A small image autoencoder, trained from scratch.
Model: 3.73M parameters, 48-pixel images, encoder arch convnext, encoder norm layernorm, encoder activation gelu, encoder patch size [2, 2], encoder depths [2, 4, 2], encoder widths [64, 128, 256], decoder norm groupnorm, decoder activation silu, decoder widths [48, 48, 96, 192].
Training: 15900 steps, batches of 128.
Rows from block 5 of the encoder, named by matrix and row number. Rows with one number belong to one neuron. Each number is 128 + 24 x the weight over its row's rms, rounded and kept within 0 to 255. All counts start at 0. After the name is the row's rms in percent of the matrix's.
# fc1: MLP up (encoder.blocks.5.mlp.fc1.weight, 512x128), inputs 0-127
# fc2: MLP down (encoder.blocks.5.mlp.fc2.weight, 128x512, transposed), outputs 0-127
fc1.281 099 [ 92 112 134 131 150 148 124 142 121 114 137 135 127 130  72 141  47 110 154 165 100 111 156 121 129  98  98 104 103  73  99  93 144 185 140 120 143 127 114 110 113 130 107 135 112 142 139 198 129 165 137 141 106 118 196 147 147 138 122 129 116 182 151 117 137  93 154 133 158 105 121 124 163 135 151 131 135 142  92 108 137 133 138 116 118 145 128 128 120 129 143 143 124 128 103 134 101 129 133  84 132 186 146 129 150 122  86 101 124 135 139 122 131 109 114 154 133 137 166 114 167 131  94 123 149 112 151 150]
fc2.281 104 [ 96 152 129  74 118 112 136 123  92  94 160 136 130 110 130  86  99 172 101 129 149 137  88  85 122 131 153 182 162 167 109 149  93 145 125  78 148 117 176 119 154 123  93 135 127 115 111 129 120 133 129 150 122 122  73 111  89 134 108 145 137 137 145 110  98  79  76 121 116 134 140  77 146 110 130 120 133  96 130 119 156  95 127 134 141 136 107 138 130 132 137 122 146 127 123  98 117 156 161 132 138 191 137 127 125 158 136 139 122 144 114 103 151 112 128 138 159 106 159 120 118  73 160 126  98 120 108 144]
fc1.282 087 [129 126 183 145 153 133 135  97 118 132 119 139 140 159 152 132 147 168 133 150 168 145 116 116 122 122 145 128 140 103 140 124 107 106 119 131 110 138 138 102 103 136 122 133 129 112  72 134 116 167 110 166  79 141 113 151  75 118 174 111  99 124  73 162 156 118 158 131  95  92 139 149 113 142 124 131 128 139 142  80 110 125 151 108 132 152  37 148 133 140 114 133 127 124 173 112 146 115 104 136 116 124 128 137 121 166 118 101 148 143 133  92  86 104 154 162  73 109  89 161 121 126 114 131 132 135 124 142]
fc2.282 121 [127 142 137 123 114 101 151 113 151 119  92 131 166 135 128 147 178  98 120 132  86  98 124 155 139 126 127  97 150 138 147 150 163 113 114 131 177 152 171 146 134 111 152 130 144 161 111 147  93  96 161  98 126 106 154 138  80  77 124 120 149 103 110 112 149 126 115 174  94 131 130 159 111 132 131 172 136 108  88 120 156 170 136 128 139 135  60 119 126 173 127 121 132 129 139 155 108 132 137 108 171 120 120 162 135 122 125 116 124 135 148 118 113 162 144 189 122 115 111  87 117 162 126 154 103 124 151 168]
fc1.283 093 [ 78 116 163 114 118 142 130 135 141 158 139 127 180 121 143 105 139 105  93  71 140 128 138 156 134 138 125 170 148 147 112 156 117 125 160 101 139 112 155 128 135  98 118 114 128 151 102 154 110  65 181 111 170 127 111 136 125 124 126 100 131 114 137  69 119 135  89 183 113 129 171 138 132  98 139 136 141 112 156 104 148 136 134  98  93 116  82 123 123 118 105 105  80 125 153 168 131 120 126 118 106 130 141 146 127 112  89 144 100 159 106 113 102 139 118 101 161 156  92 142 132 121  94  87 105 133 125 108]
fc2.283 116 [112 109 146 142 135 145 102 178 133 120 109 122 122 119  72 138 124 126  82 112 102 189 155 134 118 110 127 118 141  92 155 165  87 117 127 125 145  93 112 156 122 128 119 135 170 147 155 126  99 116 112 124 115 111 137  91 168 107 147 109 140 132 174 178 115 133 155 118 106 171 106 100 118 128 143 112 134 132 123  97 152  90 131 125 116 153 143 108 121 134 110 120  98 107 120 137 150 147 130 143 137  94 133  98  86  97 108  60  60 164 147 147 132 101 141 150 156 151 147  95 149 115 109 139 102 140 121 125]
fc1.284 140 [156 138 116 100 172 157 123 125 120 124 128  86 155 138 155 134 133 144 119 102 131 128 124  86 124  96 176 169 156 172 156 126 118  41 174 120 118 122 138 104 125 158 119 141 116  66  76 124 103 157 138 116 102  95 128 128 171 113 107  83 147 104  90 118 146 147 110 142 153 133 157  98 126 138 122  94 136 105 143 128 109 120 131 117 115 168 108 134 143 109 142 161 115  93 112 121 133 134 107 131 110 129 112 123 117  98 165 131 121 101  97 106  97 125 121  96 111 131 116 142 155 170 133 147 160 123 131  93]
fc2.284 130 [114 117 105 132 143 121 145 133 164  62 112 110 135  93 103 104 110  33  86 126 131 120 115 155 110 143  92 143 105  81 140 136 143 157 136 114 133 142 120 146 101 136  89 163 141 152 172 133 157 134 110 157 102 104 134 101 136 131 137 125 102 108 138 114 151 166 153 133 120 162 122 104 137  96 128 162 174 110 100 125 110 147 121  97 142 124  55 144 112 141 127 110 116  89 144 133 146 103 120 157 128 110 136 143 116 129 148 134 113 122 138 114 106 122 131 150 122 171 117  90 138 185 135 109 140 144 115 126]
fc1.285 133 [154 162 138  46  99 149 144  92 149 146 132 122 114 125 174 118  97 170 105 141 161 128 139 162 122 166 132 144 136 116 135 149 115 141 134 145 129 100 156 154 133 113  95 119 126  79 151 131 117 100 145  96  74 109 128 109 132 171 130 136 127 116 138 138 148 216 140 130 163 135 149 138 105 133 125 111 131 136  77 123 112 126 127 113 131 122 152 132 136  80 130 127 116 156 132 133 123 132 130 123 140 169 132 131 126 162 148 123 124 137 131 169  66 123 180 113 112 135 112 127 143 164 128 135  93 134 133 169]
fc2.285 141 [113 127 112 202 164 100 116  99  94  99 138 130 115 120 108 121 143  79 149 109 153 135 114 163 101 111 131 115 115 158 105 114 130 127 120  95 149 130 127  67 151 147 130 143 158 135 146 140 118 144  74 170 113 119 128 143 117 186 141 123 129 128 135 123  93 194 138 121 122 133 128 109 144 118 139  82 122  68 121 118 135  52 103 139 146 117 140 153 132 151 122 113 174 110 132 125 119 133 140 123 104 154 108 115 126  60 139 106 119 153 127  77 122 117 136 133 129 129 146 117 128 115 112 129 102 144 125 127]
fc1.286 095 [120 115 136 128 150  89 124  97 152 112 140 131 159 162  91 124 151 136 143 116 144 113 129  66 148  77 123 138  95 156 111 103  92  95 119 121 173  72 134 148 122 175 127 146 109 104 157 111 155 116 148 109 149 136 106 151 143 110 136 136 122 122 123 199 145 117 124 134 108 113 118 128 175 147 140 113 128 121  70 164 101 153 130 133 133 176  88  95 148 158 136 124  94 137 118  98 110 155 104 137 104 133 118 125 143  89 130 137 133 138  94 113 110 185 105 116 153 149 113 153 159 122 118 130 152 120 135 116]
fc2.286 089 [131 135 123  93 104 151 164 123 143  98 176 130 115 129 178 147 140 128  96 102 163 136 100 139 117 137 129 133 107 105 145 135 141 105 124  98 140 180 144 154 125  95 105 128 124 144 100 111 120 146 103 140 147 133 141 139 111 139 149 150 124 142 117  71 124 106 105  96  98 121 108 126 126 168 144 108 110 123 167 153 145 134 162  82 122 107 108  91 121 123 105  88 169 136 117  92 143  91  61 117 163 136 141 137 175 152 127 148 156 103 109 108  64  81 104 149 163 135 111 107 107 118 134 137 144 133 137 117]
fc1.287 118 [109 142 125 142 125 109 116 139 131 133 100 138 128 159 134 165 146 119 121 130 133 166 140 103 117  84  61 142 127 126 101 150 130 141 125 112 139 144 118 128 117  88 124 127 160 128 110 173 147 154 108 150 140 112  92 150 131 102 138 133 127 140 121 158 131 220 129 111 191 127 119 132 100 106 123 147 134  95 135  94 169 121 130 124 105 141 104 165 107 122 155 160 130 152 118 148 135 136  72 110 100 117 165  80 128 138 118 128  89 118 162  82 125 131 116 115 182 122 101 112 150 132 112 140 150 154 137  80]
fc2.287 122 [131 115 123 148 111 119 153 145  82 143 135 127 138 144 104 126 147 119 158 138 104 152 128 164 141 100 192 123  69 138 158 156 102 146 131 144 179 113 155 126 108 143 144 143 171  86 109 176 155  88 134 110 125 140 127 166 158 126 139 159 133 134  75 135 160 169 127 137 161 153  85 163 106  74 129 145 123 164 153 129 111 120  90 137 142 111 134 131  94 139 137 117 114 136 171 123 143 144 100 118 145 131 141 133 111 130 147 104 137 129 140 159  81 116  86 135 170 140  94 113 117 120 163 135 135 117 141 132]
fc1.288 096 [ 85  84 149 162 115 147 128 139 129 116  95 128 143 162 174 151 167 157 133 139  97 153 123 166 131 115 106 163 122 163 104 131 122 106 139 143 144 143 139 137 138 143 155 138 118  74 139  87 112  76 116 122 114 147 143 127  85 137 127 108 122 108 130 167 146 153  82 128 129 167 133 143 119 155 120 104 129 166 162 116 142 126 119 120 152 149 135 140 106 171 120  68 141 145 129 150 150 176 104 148 140 109 129  71 136 114 131 145 118 107 125  66 103 114 163 124 172 128 101 112 162 142 138  97 131 123 138 125]
fc2.288 081 [126 158 118 104 125 125 108 148 174 147 132 134 121 142 126 110 142 146 107 139 180 126 112  89 124 109 114 127 107  88 153 130 178 154 131 144 132 128 116 171 174 125  58 119 135 128 161  86  96 107 161  85 101 153 133 114 107  81 127 106 126 124 119 160  75 132 137 190 106  72 150 114 114 111 131 139 125 127 117 152 120 154 124 149  98 146 148 115 158 122 126 159 104 172 147 119 135 121 111 143  79  66 132 110 145 142 137 140  99  93 148 139 138 139 129 113 136 145 119 144 139  99 126 145 109 112 134 135]
fc1.289 087 [122 123 133  89 196 172 146 156 145 120  94 111 124  85 106 110 109 112 150 156 118 122 138 165 119 155  90 135 109 148 130 110 106 115 131 160 125 146 148 112 124  83 120 181 151 124 132 173 155  86 120 176 132 121 107 112 141 122 110  58 142 146  58 152 133 113  95 120  96 175 118 115 150 119 130 137 130 118 101 130 143  99 104 132 129 199 125 137 116  93 119 128 138 151  82 128 116 138 105 116 125 115 150 109 169 144 130 144 115 146 128 141 144 132 121 126 154 155 114 113 124 154 142 117 114 128 137 111]
fc2.289 077 [115 127 128 130  76  91 123 130 134 111 115 128 112 143 158 125 113 122 136 140 135 153 104 110 112 132 164 132 142 135 127 126 142 167 128 118 113 100 134  94 140 160 108 154 120 119 163 145 100 193 141  72 157  97 170  73 106 112 127  59 131 144 108 124 141 106 160 129 103 116 117 109 131  89 137 181 125 120 148 100  96 178 143 140 157  70 150 123  94  93 114 106 120  82 126 123 137 123 117  95 127 111 113 127 147  87 140 157 126  98  76 128 127 152 125 107 141 142 117 120 103 115 139 128 112 133  99 145]
fc1.290 095 [ 98 165 116 127 141 142 119 112 115 107  86 100  92  55 117 131 157 152 140 156 153 148 169 125 112 178  95 136 141 104 162 129 156 136 128 142 144 119 170 112 137 102 176 171 129 145 131 145 132 113 154  80  98 100 147 130 129  95 109 128 120 124 107 120 117 145 148  95 130 103 170 157 108 158 163 190 127 141 139 118 113 142 128 118 115 180 161 128 123 113 121  80 109 138 163 121 165 127 131 122 121 112  97 111 135 145  93 133 139 132 140 124 124 101 141 107 173  96 151 126 156 139 120  99 112 150 126 150]
fc2.290 089 [123 102 126 201 122 148 127 120 146 121 119 115  88 137 129 167 172 140 116 130 127 121 118 130 141 116 106 103  76 117 115 115 161 120 150 110 111 109 123 140 146 152  61 130 128 161 107 141 119 201 142 135 108 108 147 140 165  79 135 141 122 154 101 145 103 136  88 139 139 134 137  80 136  99  74 156  90 108  94 129 100 160 124 113 132 119 153 133 152 134 148 173 120  93 104 117 123 135 106 118 128  93 129 113 157 120 125 136 131 123 132 125 136 174 133 139 142 113 138 101 100 115 166 174 149 122 101  93]
fc1.291 105 [ 82 135 141 125 115 107 145 139 143 112 145 116 113 147 137 127 104 142 120 161 112 147 146 142 124 133 118 112 141 131 120 145  79 112 103 107 134 145  82 103 144 146 106 141 148 149 125  78 132  68 128  91 107 161 142 115 128 142 141  91 143 126  65 112 207  86 142 128 152  98 126 129 122 113 111 120 123 168 114 127 147 154 151 114 119 138 117 151  87 182 133  90 183 128 121 116 143 113 106 130 111 148 120 106 142 136 125 122 125 109 154  97 129 167 167 116 133 142 123 197 155 142 110 152 159 154 138 115]
fc2.291 077 [ 77 106 170  92 144 142  64 114 114 140 115 134 123 119 101 124 134 107 159 140 154 106 100 125 117  89 139 149 130  95 120 129 143 103 149 128 147 181 115 108 106 109 124 108 148 117 165  95 138 111 122 162 118 166  77 109 141 127 141  74 122 101 138 144 125 103  98 107 180 152 104 128 137 134 139  88  90  93 109 121 136 135 146 158 166 148 126 144 137 108 121 114 107 126 103 120 117 146 127 126 164 115 121 146  86  92 143 120 124 110 143 131 122 103 145  70 141 137 144  49 123 137 134 117 144 127 117 101]
fc1.292 087 [127 143 127 163 101  80 110 118 109  99 131 128 155  93 109 183 128  88 140 139 128 110  90  90 130 133 127 124 117 134 133 126 134 128 117 137 144 146  85 137 128 133 123 139 124 113 102 120 114  87 161 160 104 153 131 142 102 120 119 128 107 130  57 104 105 122 156 115 129 142 136 147 121 113  85  76 118 111 183 137 108 134 125 134 124 171 119  82 134 125  94 140 150 117 113 126 118 118 153 123 107 133 144 127 123 136 111 128 128 105 145  85 175 146 209 169 132 134 145 129 129 100 113 118 210 129 128 134]
fc2.292 096 [142 122 148 121 165 156 125 113 123 100 138 133 180 131 141  95 149 147 128 157 154 135 113 128 136 116 118 131 145 154 104 143 141 126 111 125 146 132 110 176 145 115 140 159 150 154 145 127 142 171 108  99 107 117 104 154 116 131 123 114 168 135  78 165  97 133  99 168 157 122 153  94 171 142 157 124 126 100  93 115 125 114 158 150 138  94 142 107 133 158  86 113 115 127 142 138 136 128 124  96 179 167  91 124 137  98 143 120 134  80 140 156 148  99 202 112 133 111 142 100 111 136 146 144 196 147 123 131]
fc1.293 096 [129 139 167 127 115 107 147  96 115 141 109 128 187 160 114 115 124 128 114 159 133 125 112 132 132 140 114  70 122 145 111 102 100 118 117 169  91  96 157 125 129 152 129 134 136 130  95  93 150 138 141 127 125  75 131 156 125 120 192 116 152 148 112 114 141  90 139 108 105 180 175 135 166 122 103  89 144 121  81 114 188  98 137 136 118 135 124 141 151 143 160 136 143 132 127 149 147 131 123 127 142 138 140 122 131 129 119  95 136 153 128 140  58 153 106 160 134 115 111 134 131 146 167  60 155 127 122 125]
fc2.293 092 [108  89 141 107 130 133 115 105 143 137 119 110 149 110 114 132  97 150  95 122  70 106 106 139 116 155  97 127 112  88 150  85 131 105 115 135 137 163 144 156 132 126  89 154 132  97  96 149 181 132 125 116 113  67 139 112 130 100 116 117 102 119 116 163 121 116 102 105 133 137 120 118  97 107 155  89 185 145 170 135  71 116  92 123 115 152 130 134 118 123 115 106 137 129  88 148 106 118 131 106 111 101 109 145  86 112 139 134 128 138  93 100 152 132  65 125 125 125 156 133 108 134 111  80 113  81 157 125]
fc1.294 073 [109 146 162 112 180  68 116 110 121 133 101 138 106 117  60 185 147 162 135 106 145 124 153 153 135 107 139 124 148 127 109 131 149 158 120 129 113 165  77 142 134 107 124 134 160 157 122 119 141 110 123 100 144 138  95 128 102 130 142 178 119  80 160 121 134 125 112  93 128 142 123 120 114 106 125 138 128 103 106 136 160  99 139 149 102 175 117 119 159  76 122 150 133 132 140 113 150 129 122 134  89 121  96 104 135 127 112 100 146 135 134  88 128 174 167 138 138 107 154  86 138 165 111 102 154 148 118  89]
fc2.294 073 [124 110 149 108  95 180 120 100 145 123 124 124 134 155 146  71 130 131 116 110 121 113  94 127 146 156  87 129 119 145 158 112 112 136 121 107 123 131 115 115 129 162 115 136 164  94 116 164 117 128 114 141 151 171 162 158 134 151 138 160 118 130 137 119 112 113 132 162 147 109 157 152 128 139 106 141 114 130 154 133 114 130 143 140 176  61 111 119  92  79  91  89 151  99 126 172 146 161 123 121 170  92 143 134 119 153 137 106 146 136 115 145 132  85 142  90 122 146 167 186 122  90 144 135 181 131 137 121]
fc1.295 102 [170 155 149 154 139 117 132 120 136 132 132 121 101 153 108 141 159 180 132 125  97 164 141 105 126 130 107 109 136  79  73 124 134 159 126 128 150 138 107 132 132 130 108 160 143 169 106 128  81 112 148 153 147 160 143  66 118 116 111 108  87 126 123 136 103 143 154 134 123 138 117 129 146 141 110 113 120 138 115 101 202 134  77 140 115 156 151 174 129  90  96 196 141 112  95 120 123 129 100 137 139 160 127 115 117 145 135 111 114 140 138 105 127 158 135 144 140  89 125  80 127 168 171 121 121 119 133 133]
fc2.295 077 [152  64 121 141 163 111 133 138 126 150  99 143  74  99 165 148 155  66 124 119 122 122 151 117 143  93 161 155 129 138 137 134 137 141 135 117 158 153 131 102 146 147 152 115 142 127 131  79 161 163 103 130 113 141 159  91 118 119 136 102 146 153 148 100 118 137 118 154 112 115 143  54 160 120 135 124 113 138 148 150  59 126 117 144 137 112 129 141 114 131 103  84 136  92 107 130 115 124 138 120 141 174 134 143 127 127 117 146 117 136  97 151 130 114 145 130 145 102 125 157 159  77  69 119 106 146  97 132]
fc1.296 101 [103 122 166 140 151 122 117 130 110 141  88 129 138 133  70 153 102 134 154 125 120 156  76  89 128 149 114 107 133  92 140 122 121 160 108 112 104 168 118 138 117 104 114 132  91 113 152  98 124 108 138 143 179 134 148 150 105 158 124 123 157 132 165  86 171 165 142  75 146 103 126 118 113 120 133 156 114 153  93 126 137 147 135  92 121  86 104 133 116  88 128  86 136 162 120 173  99 148 119 120 133 139 158  86 153 140 123 115 143  84 166 132 127 102 112 129 134 122 125 117 153 137  75 168 119 129 157 147]
fc2.296 108 [129  88 126 119 126 133 110 121 129  64 109 123 145 142 178 115 127 158 114 143 148 152 157 139 125 114 111 171 115 138 144 107 146 130 151 102 103 127 101 192 158 150 118 138 150 144 135 102 145 154 148  87 174 103  94 153 122 150 147 134 115 129 142 158 145 153 128 139 139 139 159 139 125  77 133 109 160 127 143 125 138 144 140 158 118 126  69 125 141 108 132 107 105 148 175 157 117 104 121 144 151 125 115 126  87 145 133  95 182  64 140  93 173 149 106 121 129 147 143 128 123 130 175 101 154 132 127 149]
fc1.297 107 [156 118 147 114 110 124 116 124 103 131 123 117 123  99 154 106 171 159 144 131 160 157  94 112 117 100 171 139 145 176 109 174 126 129 147 130 139 129 143  47 118 125 116 163 137 102  88  64 111 134 113 197 149 128 141 154 152 126 126 101 124  95  61 154 139 147 136 150 141 126 141 130 127 121 146 121 124 161 143 143 131 110 142 120 123  54 144 102 119 140  93 124 127 145 123 133 152 135  91 147 111 148 113 103  90 146 134 163 136 149 110 133  90 131 135 104 128 154 116 134  91 112 150 136 122 122 132 134]
fc2.297 105 [133 115 102 116 136  97 109 111 112 121 107 121  91 131 124 154 141  75 114 116 142  84 183 135 121 131 102 108 118 134 112 102 143 119 101 134 112 159  94  39 106 115 129 145 126 155 121  95 138 111 120  65 156 133 143 164 139 117 111  94 114  98  93 120 121 134  99  94 104 109 117 133 123 139 111 121 133 106 131 147  95 139 105 134  93 124 134 117 137  98 139 145 129 128  70 121 113 121 142 148 123 136 143 133  64  88 107 119 103 122 109 115  88  99 144 154  81 156 105 105 164 159 126  96 140 115 139 112]
fc1.298 078 [147 135 116 145 138  99 100 135 119 132 142 141 139 119 149 113 125 156 106 131  98 101 112 184 133  89 135 111  78 142  52 119 118 153 121 115 125 105 155 143 131 149 132 146 111  80 169 118 132 120 125 179 106 142  75 104 133 137 133 145 123 143 126 109 105 134 164 140 115 133 156  99 132 142 100 142 126 128 124 113  65 132 135 140 112 145 144 123  83 147 150 176 122 119 111 141 139 145 133 138 151 104 129 117 120 155 122 120 154 126 137 112 140  93 134 102 147 125 154 120  82 191 150 173 135 131 151  54]
fc2.298 076 [122 140 142 141 101 162 156 145 121 132 104 123 129 128 104 121 129 138 130 151 101 138 171 105 143 155 151 130  90 101 183 145 129 118 172 118  83 143 133 182 125 117 121 146  91 145 160 121 114 157 159 105 115 151 173 101 136 131 127 112 110 137 145 161 105 135  80 148  84 128 124 189 126 137 180 141 119 130 136 128 166 134  97 114 141 132 141 169 191 169 144 108 110 117 118 130 150 116 112 134 117 113 102 124 162 125 112 110 145  98 122 136 124 158 151 136 123 128 125 177 142  70 147  91 139 116 102 100]
fc1.299 092 [128 114 130 128 113 165 118 137 143 126 170 138 111 126 150 129 145 128  93  96 124 125 121 120 104 105 133  95  97 148  98 113 155 151 109 147 122 150 137  79 146 137 102 136 113 119 100 114 157 171 111 114 138  76 146 131 125 129 134 120 124 140  78 171 113 157  83 156 151 117 112 103 167 138 162 111 121 116 163 118 144 119 115  97 134 172 189 100 132 119 153 153 121 139 118 142 113 110 117 127 146 158 111 113 140  88 144 130  94 180 124 162 156  94 150 144 109 109 133 115 148 137  97  53  88 103 162 127]
fc2.299 108 [110 148 126 135 135  88 157 150 134 111  72 138 127 160 147 104 152 124 137 131 116 138 135 107 129 149 150 142  89  98 138 133 122 119 119 146 136 115 138  89 193 105 163 127 151 139 112 128 100  43 178 110 156  75 137 107 112 124 105 146 157 123 140  90 130 146 162  94 108 141  91  91 131 110  90 108 142 137 103 122 137 140 143 103 134 106 173 129 143 121 134 113 132 121 128 113 137 162 117 123 138 139 128 149 117 163 139 165 131 160 120 139 176 163 147 140 110 142 120 125 134 121 161 188 112 135  83 148]
fc1.300 106 [176 135 123 144 116 124 108  78 137 156 104 132 112 139 101 156 114 148 132 124 134 144 113 136 132 150 118  99 126 114 137 129 161 130 122 129  96 168 141 172 129 184  88 173 148 100  84 101 116 130 142 140 126  85 103 118 127 118 138 133 119 109  53 131 143 160  86 122  90 143 164 117 149 124 110 106 118 152 126 130 161 137 154 128 113 195 110 119 168 103 125 107  83 139 121 123 103 117 102 127 136 125 134 122 127 147 152 169 140 140 127 114 154 107 107 106 158 128 116  88 130 120 158  79  85 153 109 112]
fc2.300 085 [161 105 131 111 135 111 148 143 136 150 163 122 127  98 160  98 157 109 143 139 130 122 172 138 152  83 155 130 144 153 145 122 147 138 173 123 102 126 169 166 134  59 151 164 144 170  92 104 119 113 131  77 124 128 153 125 109  83 124 145 171 102  81 117 113 119 149 148 103 124 142 139  97 119 125 117 153 134 139 132 134 128 154 129 114 105 111 106  79 115 140 117 130 133 135 136 113 136 133  69 135  86 106 149  89 115 127 163 119 163 131 144 166 169 100 123 164 104 117 137 149 111 129 148 125 111 163  94]
fc1.301 105 [ 90 133 142 117 116 163 118 148  81 139  89 151 152 147  87 118 133 170 101 106 154 154 158 136 139 162 153 151 127 126 139 136 104 143 167  88 129  84 108 115 138 128 127  79 130  71 156 131  83 127 154 149 128 129 122 124 150  98  95 137 134 141 179 133 127 124 126 129 143 108 156 142 101 134 131 132 129 116 195 108 150 119 125 132 102 151  90 124  88 163 148  79 127  94 117 144 145 121 105 115 101 141 127  89 136 138 129 138 126 114 137 109 126 150 167 155  86  91 133  87  97 122 148 105 101 161 120 131]
fc2.301 082 [111 108 122  81 151 130 154 120 115 136 150 129  80 141 142 154 132 127 104 150 112 138 122 139 112 171  87 131 145 135 153 149 127 121 174 120 107 134  98 149 125 133  99  95 106 171  99 105 131 139 121  84  96  86 164  70 119 110 156  90 114 149 156 109 126 123 138 127 126 136 108 106 136 120  71 136 188 123 125  95 108  96 144 138 151 142 127 150 136 151 134 150 166 150 116 103 133 133  62 159 126 101 106 117 135 114 122 121 128  96 124 139 123  82 163 111 150 149 151 163 145 151 144 117 118 152 100  88]
fc1.302 117 [126 115 128 175 130 183 129 151 129 140 105 139  95 162  96 140 186 137 120 119 102 178 130 137 109 159 105 180 156 119 117 141 142 149 138 118 145 137 109 109 117 136 106 147 170 111 179 142 114 182  86 154 157 111 141 125  85 111 109 132 128 140 152 162 139 126 146 127 127 107 129 158 132 113  95 175 144 143 128 117 150 117 109 152 118  92  87 157 118 152 121  90 141 142 153 146 147 138 108 112 147 149 135  72 151 151 125 115 128  93 150 177 150 157 133 146 128 110 120 101 177 101 127 143 126 143 138 130]
fc2.302 109 [118 189 131 182 123  87 168 171 131 114 114 128 139 117 136 136 181 101 131  92  86 156 128 141 115  85 167  49 111 126 148 117 118 121 121 119 144 107 129 135 112 114 184 149  91 121  97 133 148 125 109  73 135 111 147 145 141 129 142  99 138 139 125 125 152 140 104 106  99 145 107 140 111 116 126 119 142 146 151  95 130 135 120 148 118 127 154 144 116 160  91 135 121 125 162 126  96 128  76 103 125 133 140 116 145 123 112 110 136 102 144 116 146 121 121 102 150  95  87 149 162 171  77 129 138 139 126 114]
fc1.303 093 [109 129 134 202 156 141 114 153 132 125 110 140 165 132  91 126  96  96 131 124 125 109 137 132 137 124 138 129 104 123 112 114 116  76 147  98 123 158 166 106 134 144 143 148 142  77 147 140 154 153 168 156 130 138 144 158 129 105 143 137 144 131 107 102 127 191 112 122 157 137  79 144 158 126 128 128 116 136  73 149 119 188 125 131 149  90  75  97 146 162 138  91 178 128 138 146 137 123  97 118 110 120 115 101 136 117 153 110 149 125 138  90 144 134 114 111 118 107 135  90 180 134 137 137 121 117  89 128]
fc2.303 086 [135 138 145  86 100 104 121 152  71 123 167 135 136 162 156 113  80 159 125 103 129 150  95 133 141 135 102 133 133 132 109 156 143 139 125 145 136  88 119 158 116 112 137 102 122 164 145  96 133 110  87  94 152 161  84 145 157 126 131 126 128 158 152 101 121 172 139 139 130 110  99 140 144 141 148 101 121 106 155 150 147  78 122 145 132 156  86 112 110 138 146 165  96 137 108 145 114 130 100  93 160 160 135 117 140 110 111 120 141 130 157 153 151 114 124 113  98  96 119 192  93 102 103 107  81 138 162 108]
fc1.304 079 [134 106 116 102 179 119 136 107 116 118 110 126 129 108 148  88  64 118 123 147 159 143 133 117 127 116 104 138 139 153 190 122  99 131 119 122 107 147 134 175 130 147 140 145 119 121 125 129 175 142 107 167 136 109 124 113  80 130 112 157 111 109 123 117 116 158 161 147  74 122 172 107  75 139 135 127 109 141 141 119 138 120 115 130 124 106  95 144  95 113 159 103 120 129 134 162 143 125 117 139 118 164 113 105 164 131 121 121  69 108 103 117 184  85 130 117 137 100 110 143 162 105  98 172 163 147  95 113]
fc2.304 084 [152 151 135 148  94 122 123 123 141 134 120 136 159 158 115 147  95 136 160 124 150 110 139 133 112 142 147 118 126 101  64  83 134 137 138 128  94 116 119 141 108  99  96 154 101 160 144 136  77 131 100  92 139  59 145 132  99 175 130 154 110 114 112 134 143 145 100 109 100 104 168 157 149 111 125 117 129 124 124 138 108 124 131 145 134 163  66 128 129 126 174 130 131 116 108  92 117 113 139 100 138 148 121 100 176 107 130 101 102 112 113 146 154 173 144 135 119 115 146 128  95 143 154  85 194 110 139 141]
fc1.305 094 [104 111 134 137 139 180 123 122 137 160 139 102 117  83 136 178 136  69 115  89 117 137 131 128 117 143 128 108 123 128  83 114 139 112 144 134 143 134 119 142 140 150 132  74 115 149 165 124  83 156 149  90 164 117 116 143 133 142 145  81 121 161 165 109 104 128 143 133 131 119 115 135 132 134 131 142 139 114 113 156 112  96 139 112 132 196  94 103 144 165 151  84 150 130 137 146 121 150 123 115 156 137 125 120 109 132 128 184 105 102 145  82 142  70 151 135  85 131 151 123 170 118 177 129 134 110 109 133]
fc2.305 102 [ 97  95 131 126 117  89 107 128 119 146 125 130 135 159 104 102 119 199 125 105 110  97 119 148 142 120 132 157 134 104 162 152 136 139 126 115 181 112 131 142 128 124  89 120 130 130 153 130 161  82 123 193 151 113  98 117 135 144 128  84 118 143 147 114 127 118 114 124 102 167 115 131 159 147 132 123 133 117 125 118 150 192 142 103 138  55 113 164 107 166 140 155 116 139 177 111 116 119 119 116  90 159 111 162 131 144 145 156 133  93 126 153 128 168 142 108 108  97 110 130 126 148  83 134 121 112 155 148]
fc1.306 088 [112 109 128 122 153  82 136 111 134 118  96 130  93 138 101 190 107 184 137 118 148 130 103 138 121 113 132 121 182 131 124 143 107 145  96 147 139 128 141 136 121  98  86 148 137 157 144 115 126 120 154 125 100 119 170  92 154 150 138 100 141  92 127 122 139 131 133 138  95 148 117 100 111 103 151 118 128 124 126 127 121 120 132 127 109 104 143 140 128 120 143 131  96 150 105 142 134 126 155 139 152 145 111 144 113 130 128 128  91 160 166 139  90  53 108  46 128  96 126 109 108  58 148 140 144 128 177 106]
fc2.306 083 [135 109 128 127 130 153 114 142 149 119 157  84 117 108 165  99 109 114 112 129 111 112 139 124 121 140 106 130 104 117 149  99 144 140 107 120  98 128 119 149 105 191 166 141 129  83 144 161 146  93 118 122  89 170  97 107 143 161 124  66 127 106 133 151 120 143 133 110 101 127  97 164 109 130 114  86 118 147 163 133 124 130 158 150 114 150  98 118 141 122 125 152 138 133 142 125 119 143 165 123  75 138 179 130  82 119 150 141 111 167 128 121 121 167 130 143 137 112 141 137 134 169  82 140 170  87  95  73]
fc1.307 092 [101 168 136  99 146  98 136 112 160 114 127 150 108 167  89 142 173 132 136 119 121 138 135  90 137 142 127 130 128 135 160 128 134 160  87 133 132 134  99 160 106  98 115 108 114 105 113 124 106 136  98  67 147 128 177 112  95 112 145 114  98 121 152 182 115 120 167 162  41 128 129 131 125 140  94 144 128 131  99 132 122 165  95 141 132 111 174 124  98 105 121 206 137 146 127 122  99 154 137 134 102 132 116 108 116 104 138 117 113 134 132 149 127 139 120 127 143 137 148 111 136 113 113 139 186 121 107 113]
fc2.307 074 [128 145 146 167 128 155 149 146 148 131 120 122 131  87 125 152 182 132 117  77 176 137 108 136 138 118 119 125 133 136  65 115 148 114 157 174 126 130 140 138  97 161 148 116 128 151 133 132 113 147 142 176 120 104 106 147 102 141 136 100 132 129 132  86 130 162  93 123  85 161 135 137 136  86 195 123 147 114 153 128 139 112 126 131 107 164 147 144 171 173 136  83 130 127  83 104 134  85 103 137 173 148 127 134 127 107 133 118 146 116 147 103 124 105 147 157 139 132 145 123 110 126 166 132 165 162 132  92]